A small self-supervised image encoder, trained from scratch.
Training: adamw at rate 0.0022, batches of 256.
Data: trained on stained colorectal tissue patches (NCT-CRC-HE-100K), 90422 training examples, 84.1 epochs.
Rows from block 5 of a small self-supervised image encoder, named by matrix and row number. Rows with one number belong to one neuron. Each number is 128 + 32 x the weight over its row's rms, rounded and kept within 0 to 255. All counts start at 0. After the name is the row's rms in percent of the matrix's.
Before each neuron's rows are labels from the 100 images, of 14848, where the neuron reaches its largest size: "strongest on" is what is common among them; "patch colour" is the nearest of a few named colours to the mean colour under the peak. Only what is clearly more common there than usual is listed. The data: stained colorectal tissue patches (NCT-CRC-HE-100K). In brackets: how many of the 100.
# gate: MLP gate (model.blocks.5.mlp.gate.weight, 384x128), inputs 0-63
# fc1: MLP up (model.blocks.5.mlp.fc1.weight, 384x128), inputs 0-63
# fc2: MLP down (model.blocks.5.mlp.fc2.weight, 128x384, transposed), outputs 0-63

strongest on: tissue: lymphocytes (27)
patch colour: brown (56)
gate.245 097 [185  79 133 149 105 154 195 130 135  69  87  99 116 106 111 113  65 130 102 143 154  37 115  97 103 192 131 147  90 158 124 115  87  93 137 114 154 168 136  87 113  89 159 138  90  85  59 154 115 146 189 137 132  79 146 168 125 125 187 149 103 127 214 195]
fc1.245 101 [140 104 120 119  49  58  94 109 165 121 153 122  47 154 171 118 161 127 131 144 110 140 188 113 133 127 155  97  96 115 106 112 117  84  93 179 125  84 107 136 102 162 126 112 164 155 105 113 187 113  79 174 189 116 100  98 130 112 180 181 153 120 116  91]
fc2.245 108 [122 131 169 135  91 176 126 116 116 143 138 154 128 124 104  96  89 114  76 154 120 135 136 135 187 145 174 156 107 137 131 152 178 146 119  78 141 125 176 139 184 145 124 158 171  99 184  81 143 120 164 118  89  27 145  80  98  78 131 135 134 168 172 151]

strongest on: tissue: lymphocytes (44)
patch colour: grey (62)
gate.156 098 [190 125 131 140 125 117 187 169 125  69 190 107 154 138 113 129  60  87 145 129 153 104 158 141 120 145 109 125 145 144 105  70 130 136 129 140 123 165 148 124 127 135 252 114  81 136 166 138 113 150 194  87 114  90 100 181  81 140 133 122 118 129 148 192]
fc1.156 099 [125 140 156 133 138 159 169 147 167 130   0 121  97  99  84 166  53 111 157 178 112  91 140 129 127 117 184 104 110 123 131 101 153 117  73 151 148 147 134 145 171  79  90 172  73 174 119 161 108 131 166 155 136 134 151 141 145  68 118  97 128 110 173 153]
fc2.156 088 [114 122  98  93 174  81 144 130 124 124  63 151  96 117 147  91 172 125 174 101 133  81 182 140  23 109 109 131 149 118 150 131 119  86 175 143 115 109  76 122  98  87 141  95 128 189 191 122  84 133 118  97 179 125 141 168 155 144 132 145 128 129 153 123]

strongest on: tissue: tumour epithelium (35)
patch colour: pink (72)
gate.54 096 [193 177 146 113  99 110 122 141 147  77 120  89 171 129 111 150  65 136 114 150  91 142 119 139 170 132 152 145  96 125 140 186 143 122 130  96  99 149 128 115 103 147 122 174  93 106 156 135 130 155 157 115 164  97 139 135 180 117 163 135  86 124 139 105]
fc1.54 087 [194 136 150 126 137 194 149 128 124 115  94 112 156 144  55 164  91 142 121 151 193 159 118 129  79 184 116  96 133 118 146 206  99 170 127 144 109 120  99 100 129 137 113 141 107 119 116  88 137 160 178 160 121 130 125 167 102  98 112 123 117 126 139 153]
fc2.54 094 [161 131 135 131 140 164 128 120 124 107 166  92 107 175 128 119 131 126 128  80 143 144 122 122 194 143  91  88 102 148 157  85 108 114 132 173 133 101 124 161 142 152 102 127  99  74  37 158  80  98  80 121  74 168 159 167 121 225 135 125 110 110 147 112]

strongest on: tissue: adipose tissue (82)
patch colour: white (94)
gate.177 091 [ 87 101 112 126 118 140 209 116  92 156 175 149 122 111 129 124 122 134 145 176 175 101 101  86 115 124 153 115 146 102  90 176 110 131 117 130 127  71 157 122 157  99  68 165 110 124 129 125  81 133 135 176 125  94 166 147 161  68 112 120  76 117  66 176]
fc1.177 092 [155 107 101  92 139 208  92 178 184 106 202  64  92 107 113 159  98 149 125  90 147 131 101 177 154 104 152 110 129 175  79  90 175  43 115 142 105 182 100 101 125  98 126 161 140 121 150 142 123 160 115  92 140 131  75  82 111 140  99 107 136 106  72 154]
fc2.177 083 [123  96 111 154 169  94 137  88 133 133 104 128  95 191  98  62 136 135 163  96 137 141 170 136 159 116 126 147 186 120  84 133 130 109  83 135 182 129 151 142 102 116 153 149 102 118 104  72  54 105 126 138 123 145  90 163 130 192 197  86  90 153 172 199]

strongest on: tissue: tumour epithelium (49)
patch colour: white (88)
gate.278 097 [132 117 161 158 144  78 108 156 181  35 171 144 143 152 180 109 109 147 127  92 195 110 131 205 116 148 119 121 122 144  97   9 104 218 138 127 105 141 173 157 131 155 142  96 174 136  76 101 112 126 121  73 139 121  93 102 119  92 154 127 153 136 126 150]
fc1.278 093 [132 171 170 105  83  43  81 141 168  89 206  71 119 149  54 148 103 119  76 149 148 147 112 129 132 134 171 126 152  83 128 147 114 159 106 148  99 135 172 174 118 107 126  96 121 122  95 177 128 126 149 134  95 120  64 198 155 104 172 150 123 142 129 155]
fc2.278 097 [102 127 144 114 149 135 114  69 117 143 139  48 152 150 241 154 127 147 109 132 135 120 167 103  94 114 101 130 129 126 159 158 113 129 160 155 126 150  43 141 117 156  96 174 139 152 173 203 192 119 105 108 138 180 125 101 137 167 138 154 114 102  87 113]

strongest on: tissue: tumour epithelium (48)
patch colour: brown (50)
gate.165 098 [144 176 108  61 151 145 107 168  94  86 143  53 180 102 141  97 157 163 118 111 122 111 183 135 144 143  79 142 140 180 120 147  82 144 145  98 141 127 139 115 124 112 141  94 159 139 105  97  84 104 175 192 186 142 169 118  86 126 169 152 150 133  71 114]
fc1.165 094 [140 121 128 119  60 113 149 135 138 117 156 165  84  93 110 104 190 144 107 150 162 128 157 121 107  94  95  94  91 153 139 123 140 153 129  84  90 143  95 133  91 155 160 156 126 121  95 108 194 126 117 151  91 130 108 126 217 156 143 112 164 139 135 128]
fc2.165 092 [140 148 140 101 159  86 134 130 124 126 154 154  61 122  90  74 131 146  83  73  84 134 116 170 122  81 187  96 109 120 125 111 146 146 174  59 134 106 133 164 119 141 109 121 113 144 170  44  93  95 117 111 110  85 114 192 156 188  96 129  89 149 174 118]

strongest on: tissue: lymphocytes (50); tissue: tumour epithelium (41)
patch colour: grey (63)
gate.53 107 [131 117 190 188 103 123 136  65  91  90 125 127 116 150  80 120 124 180  96 132  83 107 156 155 113 193 156 135 102 228  72  53 145 100 107 167 144 157 140 165 126 134 156 108  89  78 133 124 121 150 167 144 102 122 116 114  94 113 166 134 159 102 158  52]
fc1.53 104 [122 144  80  81 136 179 154 131 149 166 157 136 107 122 127 127 163 147 212 135 120 119 113 149 127 103  94 153 148 136 145 142 157 131 160 131 164  95 105 154 104  68 104  82 140 117 123 131 105  84  95  98 181 148 113 104 119 175 117  97 165  95 127 111]
fc2.53 117 [161 131 139 100  73  95 171  72 178 151  80 195 110 121 203 144 139 121 180 126 148 127 153 168 114 109 144 122 114 160 154 108 167  90 174  60 124  79 116 117 168  59 143 130 149 134 224 136  96 159 152 100  56  76 118 142  80 130 166 136 107  85 119 143]

strongest on: tissue: tumour epithelium (37)
patch colour: pink (64)
gate.291 102 [136  92 110 126 132 133 195 116 122 109 166 116 121 103 133 117 137 203 147 133 138 126 120  58 147 176 107 131 113 137 131 133  90 141 111 111 103  68 141 103 181 136 196  77 114  98 101  98 167 128 114 152 141 122 150 135 198 143 157 129 112 147 202 109]
fc1.291 096 [156 162 104  88 139 165 133  87 117 109  75 150 126 113 132 140 114 150 139  95 150 186 109 182 127  92 143 145  91 147  86 118 157 110 154 127 153 147 112 120  76 171  83  92 139 120  88 177 164 149 117  84 138 210 104 167 106 146 198 166 115 139 171 113]
fc2.291 099 [108 147 115 125  99 131 181 102 100 135  82  89 108 137 184 169 114 117 138 111 161  88 129 171 117 164 152 149  80 146 119 149 166 122 137  68 121  43 141 157 133 136 125 131 160 112 194  66  72 116 133 129 132  94 131 179  71 137 156 125 100 130 170 142]

strongest on: tissue: smooth muscle (61)
patch colour: white (100)
gate.248 101 [161 169 117 122  87 132 165 126 131 138 160 113 165 151 137 161  86 117 116 112  97 166 151  65 132  73 179 138  90 137 141 104  93 156 128 157 128 126 183 119  83 132 157 117 142 113  36 129 113 126 137  70 155 178 136 121 134  97 190 160 123  96 136 138]
fc1.248 099 [148 183 160 165  65 146 119 160 144 102 155 199 128 138 175 105 134 153 129  88  83 168 119 128 173 122 154 166 109 164 118  58  83 205 126 140 155 113 172 130 117 148 201  91 128 122  19 142  87 116  70 128 144 131 151 105  98 120 168 158 167  78 138 110]
fc2.248 103 [ 93 117 149  78 159 125  96  98  98 180 142 157 147 201 169 196 128 153 116 117 141 118 167  89  60 108 146 102 112 160 150 151  59 187 146 140  91 109  55 101 112 143 123 151 165 140 178 192 174  98 110 143 174 182  95 109 110 143 121 121 132 113 142 143]

strongest on: tissue: mucus (46); tissue: adipose tissue (33)
patch colour: white (72)
gate.359 106 [170  82 150 146 170  78 126 135 198 179 179 105 154 129 164 123 151 177 164  89 111 110  64 109 202 131 132 101 138 110 139 120 120  93  93 100 165 131 161 100 107 132  74 159  91 111 150 174  71 114 101 158 189 122 124  83  99 105 139  65  72 121 141 145]
fc1.359 110 [107  82 186 186  91 114 150 101 142 147 110 121 160 104 112 156 119 133  79 154 111  79  95 106 120 160 126 114 120 132  73 108 116 114  63 138 180  84 167 142 181 132 122 122 123  92 146 122 184 109 124 140 116 143 104 178 116 118 114 147 105 170 139 136]
fc2.359 108 [157 110 123  85 162 147 119 113 115 118 179 184 105 170 104 125 147 134  87 106 145 206  94 174 103  94 151 125  86 111 143  89 169 155 158  62 168 141 118 176 100 150 103  77 111 153 216 110 142  89 115 145  55  86  92 143 119 108 113 100  65 115 105 143]

strongest on: tissue: lymphocytes (45); tissue: debris (37)
patch colour: white (52)
gate.55 100 [164 103 116 118 104 103 108 171 107 116 125 157 139 150 128  91  92 121 109 145 119  56 166 154 127 176 157 163 159 173 101 122 132 137  80 119 153 165 119  70 136 181 156 121 174 119 119 186 154 150 145  95 128 130 134 172 151  87 155  97 109 104 126 182]
fc1.55 091 [123 125 122  87  62 124 140 153 145  86 108  84  59 125 167 193 126  89  94 119 134 102 134 107 117 109  65 188 135 121 149 104  27 115 185 107  94 107 147 100 120 157 154 130 153 125 175 122 134 111 135 132  97 134 170 191 115  97 129 174  77 168  74 184]
fc2.55 085 [123 135 145 108 124 168 124 152  96 171 131 171 153 114  89 208  72 107 126 184 135 116  70  90 225 188 129 108 106 165 101 139  94 183  91 160  66  88 121  81 161 153 129 112 129  40 133 130 160 119 123 157 165 154 130  90 108 101 121 138 183 141 135  80]

strongest on: tissue: smooth muscle (53)
patch colour: white (85)
gate.326 090 [109  92 105 180 124 117 125 195 169 157 121 135 104 121 141 132 116 126  73 127 131 149 139 134 151 175 141 108  80 140  98 161  71 133 162 125 119 151 152 106 155 108 135 212 137 154 109 120 110 141  96 132 255  96 104 103 117  93 161 125  70 118 120 105]
fc1.326 107 [174 136 166 133 155  61  94 103 119 139  86 125 134 116  76  99  25  93 185 170 138 109 121 148 155 219 124  95 177 122 120 143 120 100 106 127 161  95 106 157 116 153 131  84 114  96 186 116 209 138 174 106  97 121  89 175 109 133 147 140 147  91 170 140]
fc2.326 119 [145 144 143 143 112 184 135 131 140 126 151 128 155 154  93  96 100 122 114 159 107 149  75 128 164 172 111 182 101 130 116 125 173 117  98 114 133 143 169 158 174 141  93 130 113  90 241 156  68 140 139 119  55  96 176 137 113 155 122 101  98 143 163 131]

strongest on: tissue: debris (35)
patch colour: grey (60)
gate.304 108 [111 136  92  73 104 193 228 130  76  96 164 118 211  91 147 141 132 134 150 130 125 116 152  68 157 101 106 153  92 110  80 157  89 108 184 131 197 139  95 126 149 134  93  82 108 132 117 108 157  89 171 139  90 174 151 197 102 163 111 132  77 177  86 150]
fc1.304 100 [127 140 110  91 154  90 135 145 130 172 121 163 113 130 104 127  90 101 154 197  82 118 103 122  94 117 112  98 136 128 121 124 170 141 118 121 107 156 121 135 132 115 146 140 153 149 152 146 112 133 130 135  94  81 127 132 172  92 161  45 159 111 140  95]
fc2.304 094 [139  98 127 100 163 144  89 113 157 171 124 115  44 147 143 105 135 144 151 145 142 176 141 111 149 122 122 127 115  70 144 155 162 121 165  90 159 100 102 156 124 144 126 106 122 182  85  73 114 121 128 110  53 104  98 171 106 184 205 102 109 123  96 149]

strongest on: tissue: tumour epithelium (71)
patch colour: brown (55)
gate.6 105 [111 191 116  96 130 108 124 133 106  86 173 123 147 110 109  72 140 172 125 123 116  83 153 192 118 111  80 103 163 140  99 139 108 181 162 118 111 115 135 116  74 195 128 149 136 115 112  92 140 174 137  89  58 176 101  95 152 184 152 142 135 158 111 153]
fc1.6 102 [107 135 113 129 207  76 151 113 122 157 176 133 125 153  92 127   0 138 196  90 103 139 106 139 172 149 130  96 166  86 115 157 205  85 136 149 113 163 133 152 124 128 131 105 124 194 130 128 122 136 135 132 132 153  85 149 181  84 132  92 149  88 186 103]
fc2.6 110 [135  93 166 156 122 166  89 123 115 169 151  44 168 122 134 103  96 109  99 160 115 159 104  89 229 138 141 181 135 117 135 135 123 152  93 146 176 185 152 133 165 171 114 121 130  69  63 143 171 142 150 133 101 138 151  72 117 150 155 119 157 164  91 127]

strongest on: tissue: debris (33)
patch colour: white (97)
gate.293 110 [100  94 172 118 105 215 120 160 139 157  68 130 132  59 146 140 159 168 127  90 165 123  99 160 130 136 134 163  96 104 124  74  71 126 105 162 131 167 138 111 142 152 160  94 152  90 120 123 141 194  72 109 124 136 124 139  87 118 129 128  79 151 138 160]
fc1.293 098 [140 113 109  95 134 166  95  75 114 129 141 107 164 140 148 100 134 108 138 114 187 101 127 157 109 149 105 211  99 100 147 124 176  90 130  92 161 159  83 169 126 121 118  93 109 172  78 145 173 116 150 163  68 146 102 134 150 195 106 136 162 147 131 126]
fc2.293 097 [124 125  75 171  94 131 177 131  98 102 110  73 110 125  82 151  56 122  93 117 203 143 162 148 167 134 122 144 137 106  93 148 136  81 107 169 147 109 142 159 118 137 138 189  85  97  37 110 142  92 123 143 133 142 123  84 183 132 167 104 100 126 138 128]

strongest on: tissue: normal colon mucosa (26)
patch colour: pink (64)
gate.208 102 [168 127 172 128 118 107  99 160 127 179 155 135 123 186 146 100 131 145 161 136 129 133 146 127 189  33 156 126  99 172 128 172 167 108 172  89  80 117  99 154 159 118 117 188  66 136  94 105 131 122 106 145 101 153  96  88 135 144 145 140 163  54 128  87]
fc1.208 098 [130 120 146 152  80 155 119 127 118 122 165 142 142 118  61 130 135 159 169 178 141 136 179 126  68 143 128 113 132 177  99 155 166 103  32 187 175 138 100 115 139 118 102 155 213 150 131 113 138 150  80 152 101  91 143 129 135 129 146  96 154  75  67 112]
fc2.208 100 [122 128 119 123 166 137 114  99 126 156 110 146 127 179 173 134 148 162 171 142 123  81 202 102  85 112 159 120 147 186 125 110 114  87 219  99  88 135  98 109 125 117 159 137 121 143 137 131 128  52 108 118 158 158  73 119 112 204 130 139  91  86  92 155]

strongest on: tissue: debris (27)
patch colour: white (52)
gate.0 095 [ 80 126 104 118 148  85 115 123 113 157 138 155 147 115 126 154  87 161 188 124 108  76 144  82 172 101 166 155  74 117 127 147 154  90 137 186 160  93  78 150  80 122 101 107  65 130 119  90 108 133 149 151 167  90  53 156 110 154 206 118 114 110  70 151]
fc1.0 087 [106 122 122  69 137  89 106 183  84 159 143 115 128  91 120  83  62 143 215 100 125  61 124  78 128 148 118 140  48 132 115 100 159  82 134 141 140 138  93 105 114 160 146 147  45 174 117 122 143 191 116 115 126 172 133 141 166 118 114 128  61 129 151 159]
fc2.0 076 [150 121 136 136 155 154 127 123 120 116 119 104 110  94 145 127 129 115 177 106  84 144  52  92 143 137  98 135 144 139  97  70  85 114  68 184 124 160 105 112 119 135 141 117 101 100 134 180 120 190  99 132 195 185 120  99 150 100 138 172 156 125 111 116]

strongest on: tissue: mucus (34)
patch colour: white (77)
gate.357 093 [153  93 179 191 113 154 129 127 124 125 107 136 129 160  89 107 146 114  99 138 139 124 140  77 131 104 210  73 141  97  76 137 126  97  44 130 134 131 144 154 163 217 118 173 115 156 135 136 127 123 120 133 113 178 157 108 159 111 113  70 174  79 120 155]
fc1.357 093 [128 162  85  76 170  64 129  60 109 133  90 118 106 119  94 214 114 119 148 114 110 132 174 109 125 114 144 119  91 146 144 160 148 136 155 114 116 168 127 113 113  99  96 116 105 112 127 124 128 123 195 151 124 195 180 112 154 167 133 117  89 173 186 145]
fc2.357 093 [130 122 121 165 155  84 133 113 207 130 144  94 165  97  76 124 148 169 109 115 138 104 122  93 140  65 140  97 153 128 134 137 157 122  77 103 125 166 192 121 153 109 117 145 114  90  58  50 109 123 123 137 106  60 151 135 164  85  80 125 143 168 184 151]

strongest on: tissue: normal colon mucosa (57)
patch colour: black (53); brown (44)
gate.266 092 [169 172 103 132 112 173 174 170  87  93 106 106 148 114 131 101  50  88 128 131 130  90 153 165 133 164 120  87  81 115 171 166  87 144 115 154 142 176 107  98 101 104 152 142  46 121 141 135  89 109 201 193  46 140 138 166 133 135 114 113 121 133 183 203]
fc1.266 092 [118 101 139 135 173 113 132 136 122 131 152 106 181 128 102 115 124 120 116 183 143 116 111 125 180 143 145 127 147 124 103  90 233  85 115 172 126 109  89 155 172  56  35 108 200 152 152 152 172 108 110  85 144 136 114 134 146 129  88 123 174 110  62 141]
fc2.266 086 [100  97 105 118 172 228 124 138  54 115 102 160 150 148  97 121 113 147 167 168 146  71 145 123  65 127 174 208 119 134 146 129 175 137 122 111 125 136 118 140 116 163 128 175 133 146 170 123  97 119 134 109 140 110 138 119 132 140 144  98  83 165 117 127]

strongest on: tissue: lymphocytes (44); tissue: tumour epithelium (33)
patch colour: brown (51)
gate.73 103 [129 147 104  85  81 161 158 144 125  83 188  82 109 122 186  93 170 182 144 145 170 118 180 185 153 106 116 133  58  81 116 122 118 140 146 150 137  58 116 126 132 115  85 128 166 161 131 135 130 136 116 143 132 123 124 100 113 158 171 174 112 183  87 165]
fc1.73 104 [114 173 112  71 165 153 123 157 118 111 151 123 117 134  89  97 158 155 141 122 145 156 119 112 111 146  75 103 120 141 158 156 132 180 180 129 107  93 107  97 110 109 112 111 135 117 125  94 123 108 141 109 158 154  81 145 197 191 137 139 124 140  45 153]
fc2.73 112 [117 123 107  93 153 113 149  71 102 114 126 173  93 164 134  91 147 182 110  95 150 130 148 153  14  36 148 113 116 124 149 133 114 134 186 102 119 134  65 129 107  76 142 159 120 176 186 138  85 108 123 127 114 124 125 156 184 150 108 110  54  84 138 155]

strongest on: tissue: smooth muscle (41); tissue: mucus (28)
patch colour: white (66)
gate.329 094 [151 106 164 127  89  97 125 138  80 162 154 102 160  95  95 113 193 118 164 139 169  78  90  73 197 194 156  98 149  79  89 193 111  57 105 125 192  53 129  89 166 142  67 154 136 148 130 115 163 128 119 129  89 138  93 134 127 139 170 146 100 130 129 142]
fc1.329 089 [119 121 144 172 104 127 113 136 140 128 153 146 116 112  88 111 177 168 151  74 153 178 142 112 210 126 140  74 101 165  85 136 110  95  37 140 189 132 148 116 125 181 128 123 107 177 138 170 120 138  93 116 195 169 113  81  97 160 123 127 154 110 141  95]
fc2.329 087 [145 121 134 119 137 132 124 135 142 123 116 145  78 141 139 191 117  84  94 123 150 221 105 117 103 174 115 119 135  75 120 114 149 137  78 144 163 128 111 162  77 113 144  83  98 166 170  68 150 140 129 107  69 136 139  82 132  66 198 133 129 123 141 176]

strongest on: tissue: smooth muscle (55)
patch colour: purple (29)
gate.332 091 [ 90 126 142 144  97 130 119 101  66 116 131  24 106 140 102 108 151  86 140 149 130 159 154 102  72 107 133 116 104 186 106  93 128  85 156 150 144 153 132 148 173 157 157 184 128 157 110 159 167 161 147 131 153 135 170 113 118 144 134 173 158  38  90  81]
fc1.332 102 [140 135  89 129 111  70 124 105 169  92 228 182 181  91 159 127 112 154 145 142 123 105 147 116 152 138 140 113 149  91 134 167 128 120 122 119 165  73 125 130 143  93  90  99 177 110 132 165 138 150  85 104 150 101  99 129 110 110 133  81 107 185 131 151]
fc2.332 097 [122 123 149  99 139 162  95 165  86  88 140 178 154 122 111 117 153 115  91 125  90 126 167 141 115 132 176 147 108 113 172 109 196 150 173  48 126 147 147 159 100 176 120 100 156 183 133  87 194 100 142 106 147  59 111 140 102 113  77 146 126 158  88 104]

strongest on: tissue: mucus (35); tissue: adipose tissue (29)
patch colour: white (55)
gate.222 095 [144 160 132  92 151 136 110 116 162 138 161  64 176  84  50 151 110 165 118  78 166 150  75 122  77 122  98 155 137 151 118 153  92 203 124  95  92 134 146 164 157 103 131  96 158 173 110  77  85 148 104 196 153 145 142 125 105 118 117 128 177 151 118  80]
fc1.222 096 [138 147 106 101 108 123 143 111 148 123 188 108 166 155  84  78 113 125 140 172 154 106  90 128 191 127 100 107 120 149  99 129 152 131 133 142 131  77  97 138 121 140 112 114  85 137 135 110 157  90 144 202 143 127 132 153 203 169 109 163 154 120 137 133]
fc2.222 084 [140 158 198 118 106  99 130 149 150 109 171 189 102 153 167  96 153 141  75 138  97 149 110 152 104 124 141 116  85 119 202 148 154 125 192 144 116 136 124 165 161  60 113  59 112 153 143 103 126 156 104 102  77 104 134 155 154  74  78 128  70  93 121  94]

strongest on: tissue: mucus (36)
patch colour: brown (37)
gate.238 097 [182 150 134  99 144 137 114 146 150 136 107 120 114  84 148 145  99 108 143  73 107 209 163 167 111 168 127 118 158 193 166 190  65 153 128  81 109 156 142  78  77 170 126  68 133 130 130  93 135 136 116 140 147 184 124 115 132 113 140 145  84 109 134 118]
fc1.238 093 [177 120  96 165 120 182  61 134 152  48 148 211 143 134 165 125 121 149 187 142 178 168 130 158 104 122 130 112 139 126 104  94 172 137 160 161 134 122 103 123 165 135 107  94 130 170 111 168  43 145  62  91 122  69  76 145 165 124 147 101 128 120 116 150]
fc2.238 088 [129 142 130 108 186 144 155 155  83  96 107 164 119 119  75 118  99 159 150 108 134  97 151 125 124 102 109 156 104 131 155 129 180 116 104  85 106 129 159 168  87 206 101 164 102 122 153  66  70  96 134 110 162  49 166 148 184 163 133 115  79 173 122 115]

strongest on: tissue: adipose tissue (75)
patch colour: white (87)
gate.190 098 [140 113 150 162 166 214 127 134 140 181 133 170 126 121 150 166 155 125 137 139 114 144 107 130 152 152 172 118 139 107  83 151 127 159 135 156 149 173 163 139 121  83 143 134  43  52 139 127  59 104 144  99 129 105  98 135 118  92 112  65  95 129 180 102]
fc1.190 101 [163 163 134  99 126 198 165 163 137 150 165  95 111  90 155 165 196 148  86 169 157  87 158 134 120 129 110 140 134 131 101 157 143 177 162 138  96 130  87  90  87  79  90 129 184 121 117 120  97 179  85 114  81 100 115 123 140 156 130  83  79 235  68 153]
fc2.190 104 [153 126  75  90 149 112  98 158 152 152  83 151 106 149  86 154 164 134 185 147 135  78 206 109 164 116  99 102 180 126  91 126 151  91 162 102 120  93 115 125 107  72 141  97 111 186 148  90 127  60 119 111 141 107  96 159  90 152 176 113 160 105 138 165]

strongest on: tissue: mucus (59)
patch colour: pink (74)
gate.71 094 [153 142  39 147 131 116 112  94 169 123 150 141 135 111 120 118 167 173 171  96 186 100  92 141 140 111  86  95 157 143 117 160 179 111 109  82 167 135 126 134 119 215 101  63 152 131 143  81 156 147  61 114  86 156 112 118 155 105 183 102 169 176 125 168]
fc1.71 096 [129 170 132 161 108 142 178 144 121 148 120 178  62 117 112  88 116 143 178 154  77 147 158 132 103 173 149 122  88  80  69 212 156  76 106 143 149 140 131 138 151 201 112 110  87 151 171  92 215 160 115  96  97 164  91 118 141 143 128  75 106 135 117 159]
fc2.71 086 [110 123 142 142 118 169  64 180 154 100 169 106 169 124 137  89 164 121  81 178 121 111 165  99 117  89 130 132 150 105 171 149 125 124 110 187 127 202 146 127 129 156 121 136 152 161  28 128 197 139 136 130 139 175  99 107 149  42  87 135 146 155  86 119]

strongest on: tissue: adipose tissue (74)
patch colour: white (78)
gate.36 101 [127 152 139 154 161 106  94  97  79 205  99  83 162 168 118 107 119 100  87 152  88 134 156  90 102 122 103 129  99 167 156 161  77 149 139 151 175  70 148 137 133  88 158  89 150 147 151  50 144 111 148 136 137  73 110 119 157 149 171 136 176  73 157  66]
fc1.36 107 [134 139  82 166 158  98 155 170 105 190 117  29 152 168 149 113 120 101 129 105 113 129 142  72 154 124 128 104 105 145 124 139 137  94 131 117 125 170 133 118  70 117 129  89 177 138 169 222 144 118 103 118 126 194 149 101 109  97 147 170 111  97  73 110]
fc2.36 095 [105 115  86 165  93 141 171  70 116 169 101  67 104 150 137 199  55 114 169 128 196 107 117 129 163 134 156 136 126 154 108 193  78 130  61 185 147  76  89 112 149 124 137 133 149  55  99 110 128 136 101 147 141 203 124  91  92 161 188 120 120  88 113 148]

strongest on: tissue: smooth muscle (73)
patch colour: pink (77)
gate.308 108 [148 148 152 108 123  90 146 116 144 155 152  32 114 150 115 111 184 115 105 135 109 140 135  80 126 130 175 112 110  71 142 139 128 119 135 181 147 117 163 176 175 129  73 144 125 104 101 125 145  88 159  87 160 160 170 127 140 111 175 190 153 116 147 166]
fc1.308 105 [136 120 191 119 103 109 119  80 164 101 138  73 113 161 138 103 138 134 193 110  93 162 111 110 143 138 160 159 141 122 163 178 132  52  99 157 181 134 108 150 201 167  31 175 123 154 121 154 125 127 130 158 133 147 100 118 125 117 127 153 172  77 181 118]
fc2.308 104 [103 112 135 114 143  88 121 184  91 100 116 143  82 165 104 103 137 128 114 128 139 146  87 132 114 135 209 162 121 101 120 150 141 156 152 141 185 126 121 171 132 147 108  10 122 109 126 141 105 119 105 119 118 135  99 166  90 112 155 122 121 138 171 171]

strongest on: tissue: lymphocytes (58)
patch colour: brown (42)
gate.134 105 [189 127 136 143 169 190  93 124 109  75  86 127 143  57 170 115 134 164 139 156 180  41 142 185 167  93 112 123 156 153 126 137  99 143 164  78 161  98 143  62 157 102 101 189 146  92 118 115  87 171 157  84 113 164  87 133 105 157 141 106  77 151 141 198]
fc1.134 096 [129 126  81 133  90  97 119 152 125 116 106 136 162 135 131  65 153 134 159 113 153  58 140 134 113  66  84 167  98 125 182 128  97 137 174 114 144 104 133  95 151 162 125 126 142  92 124 180 214 130 118  99 102 110 140 133 147 164 138 207 125 136  83 162]
fc2.134 097 [116 152 126 118 108 165 193 113 128 105 112 210 106 137 106 110  87 176 128 158 117 168  66 151  98 113 135 104  85 159 106 128 138 138 120 104  87 106 108 122 162  99  88 145  93 148 157  49 106  92 124 141 112 113 107 143 160 133 112 147  59  99 128  94]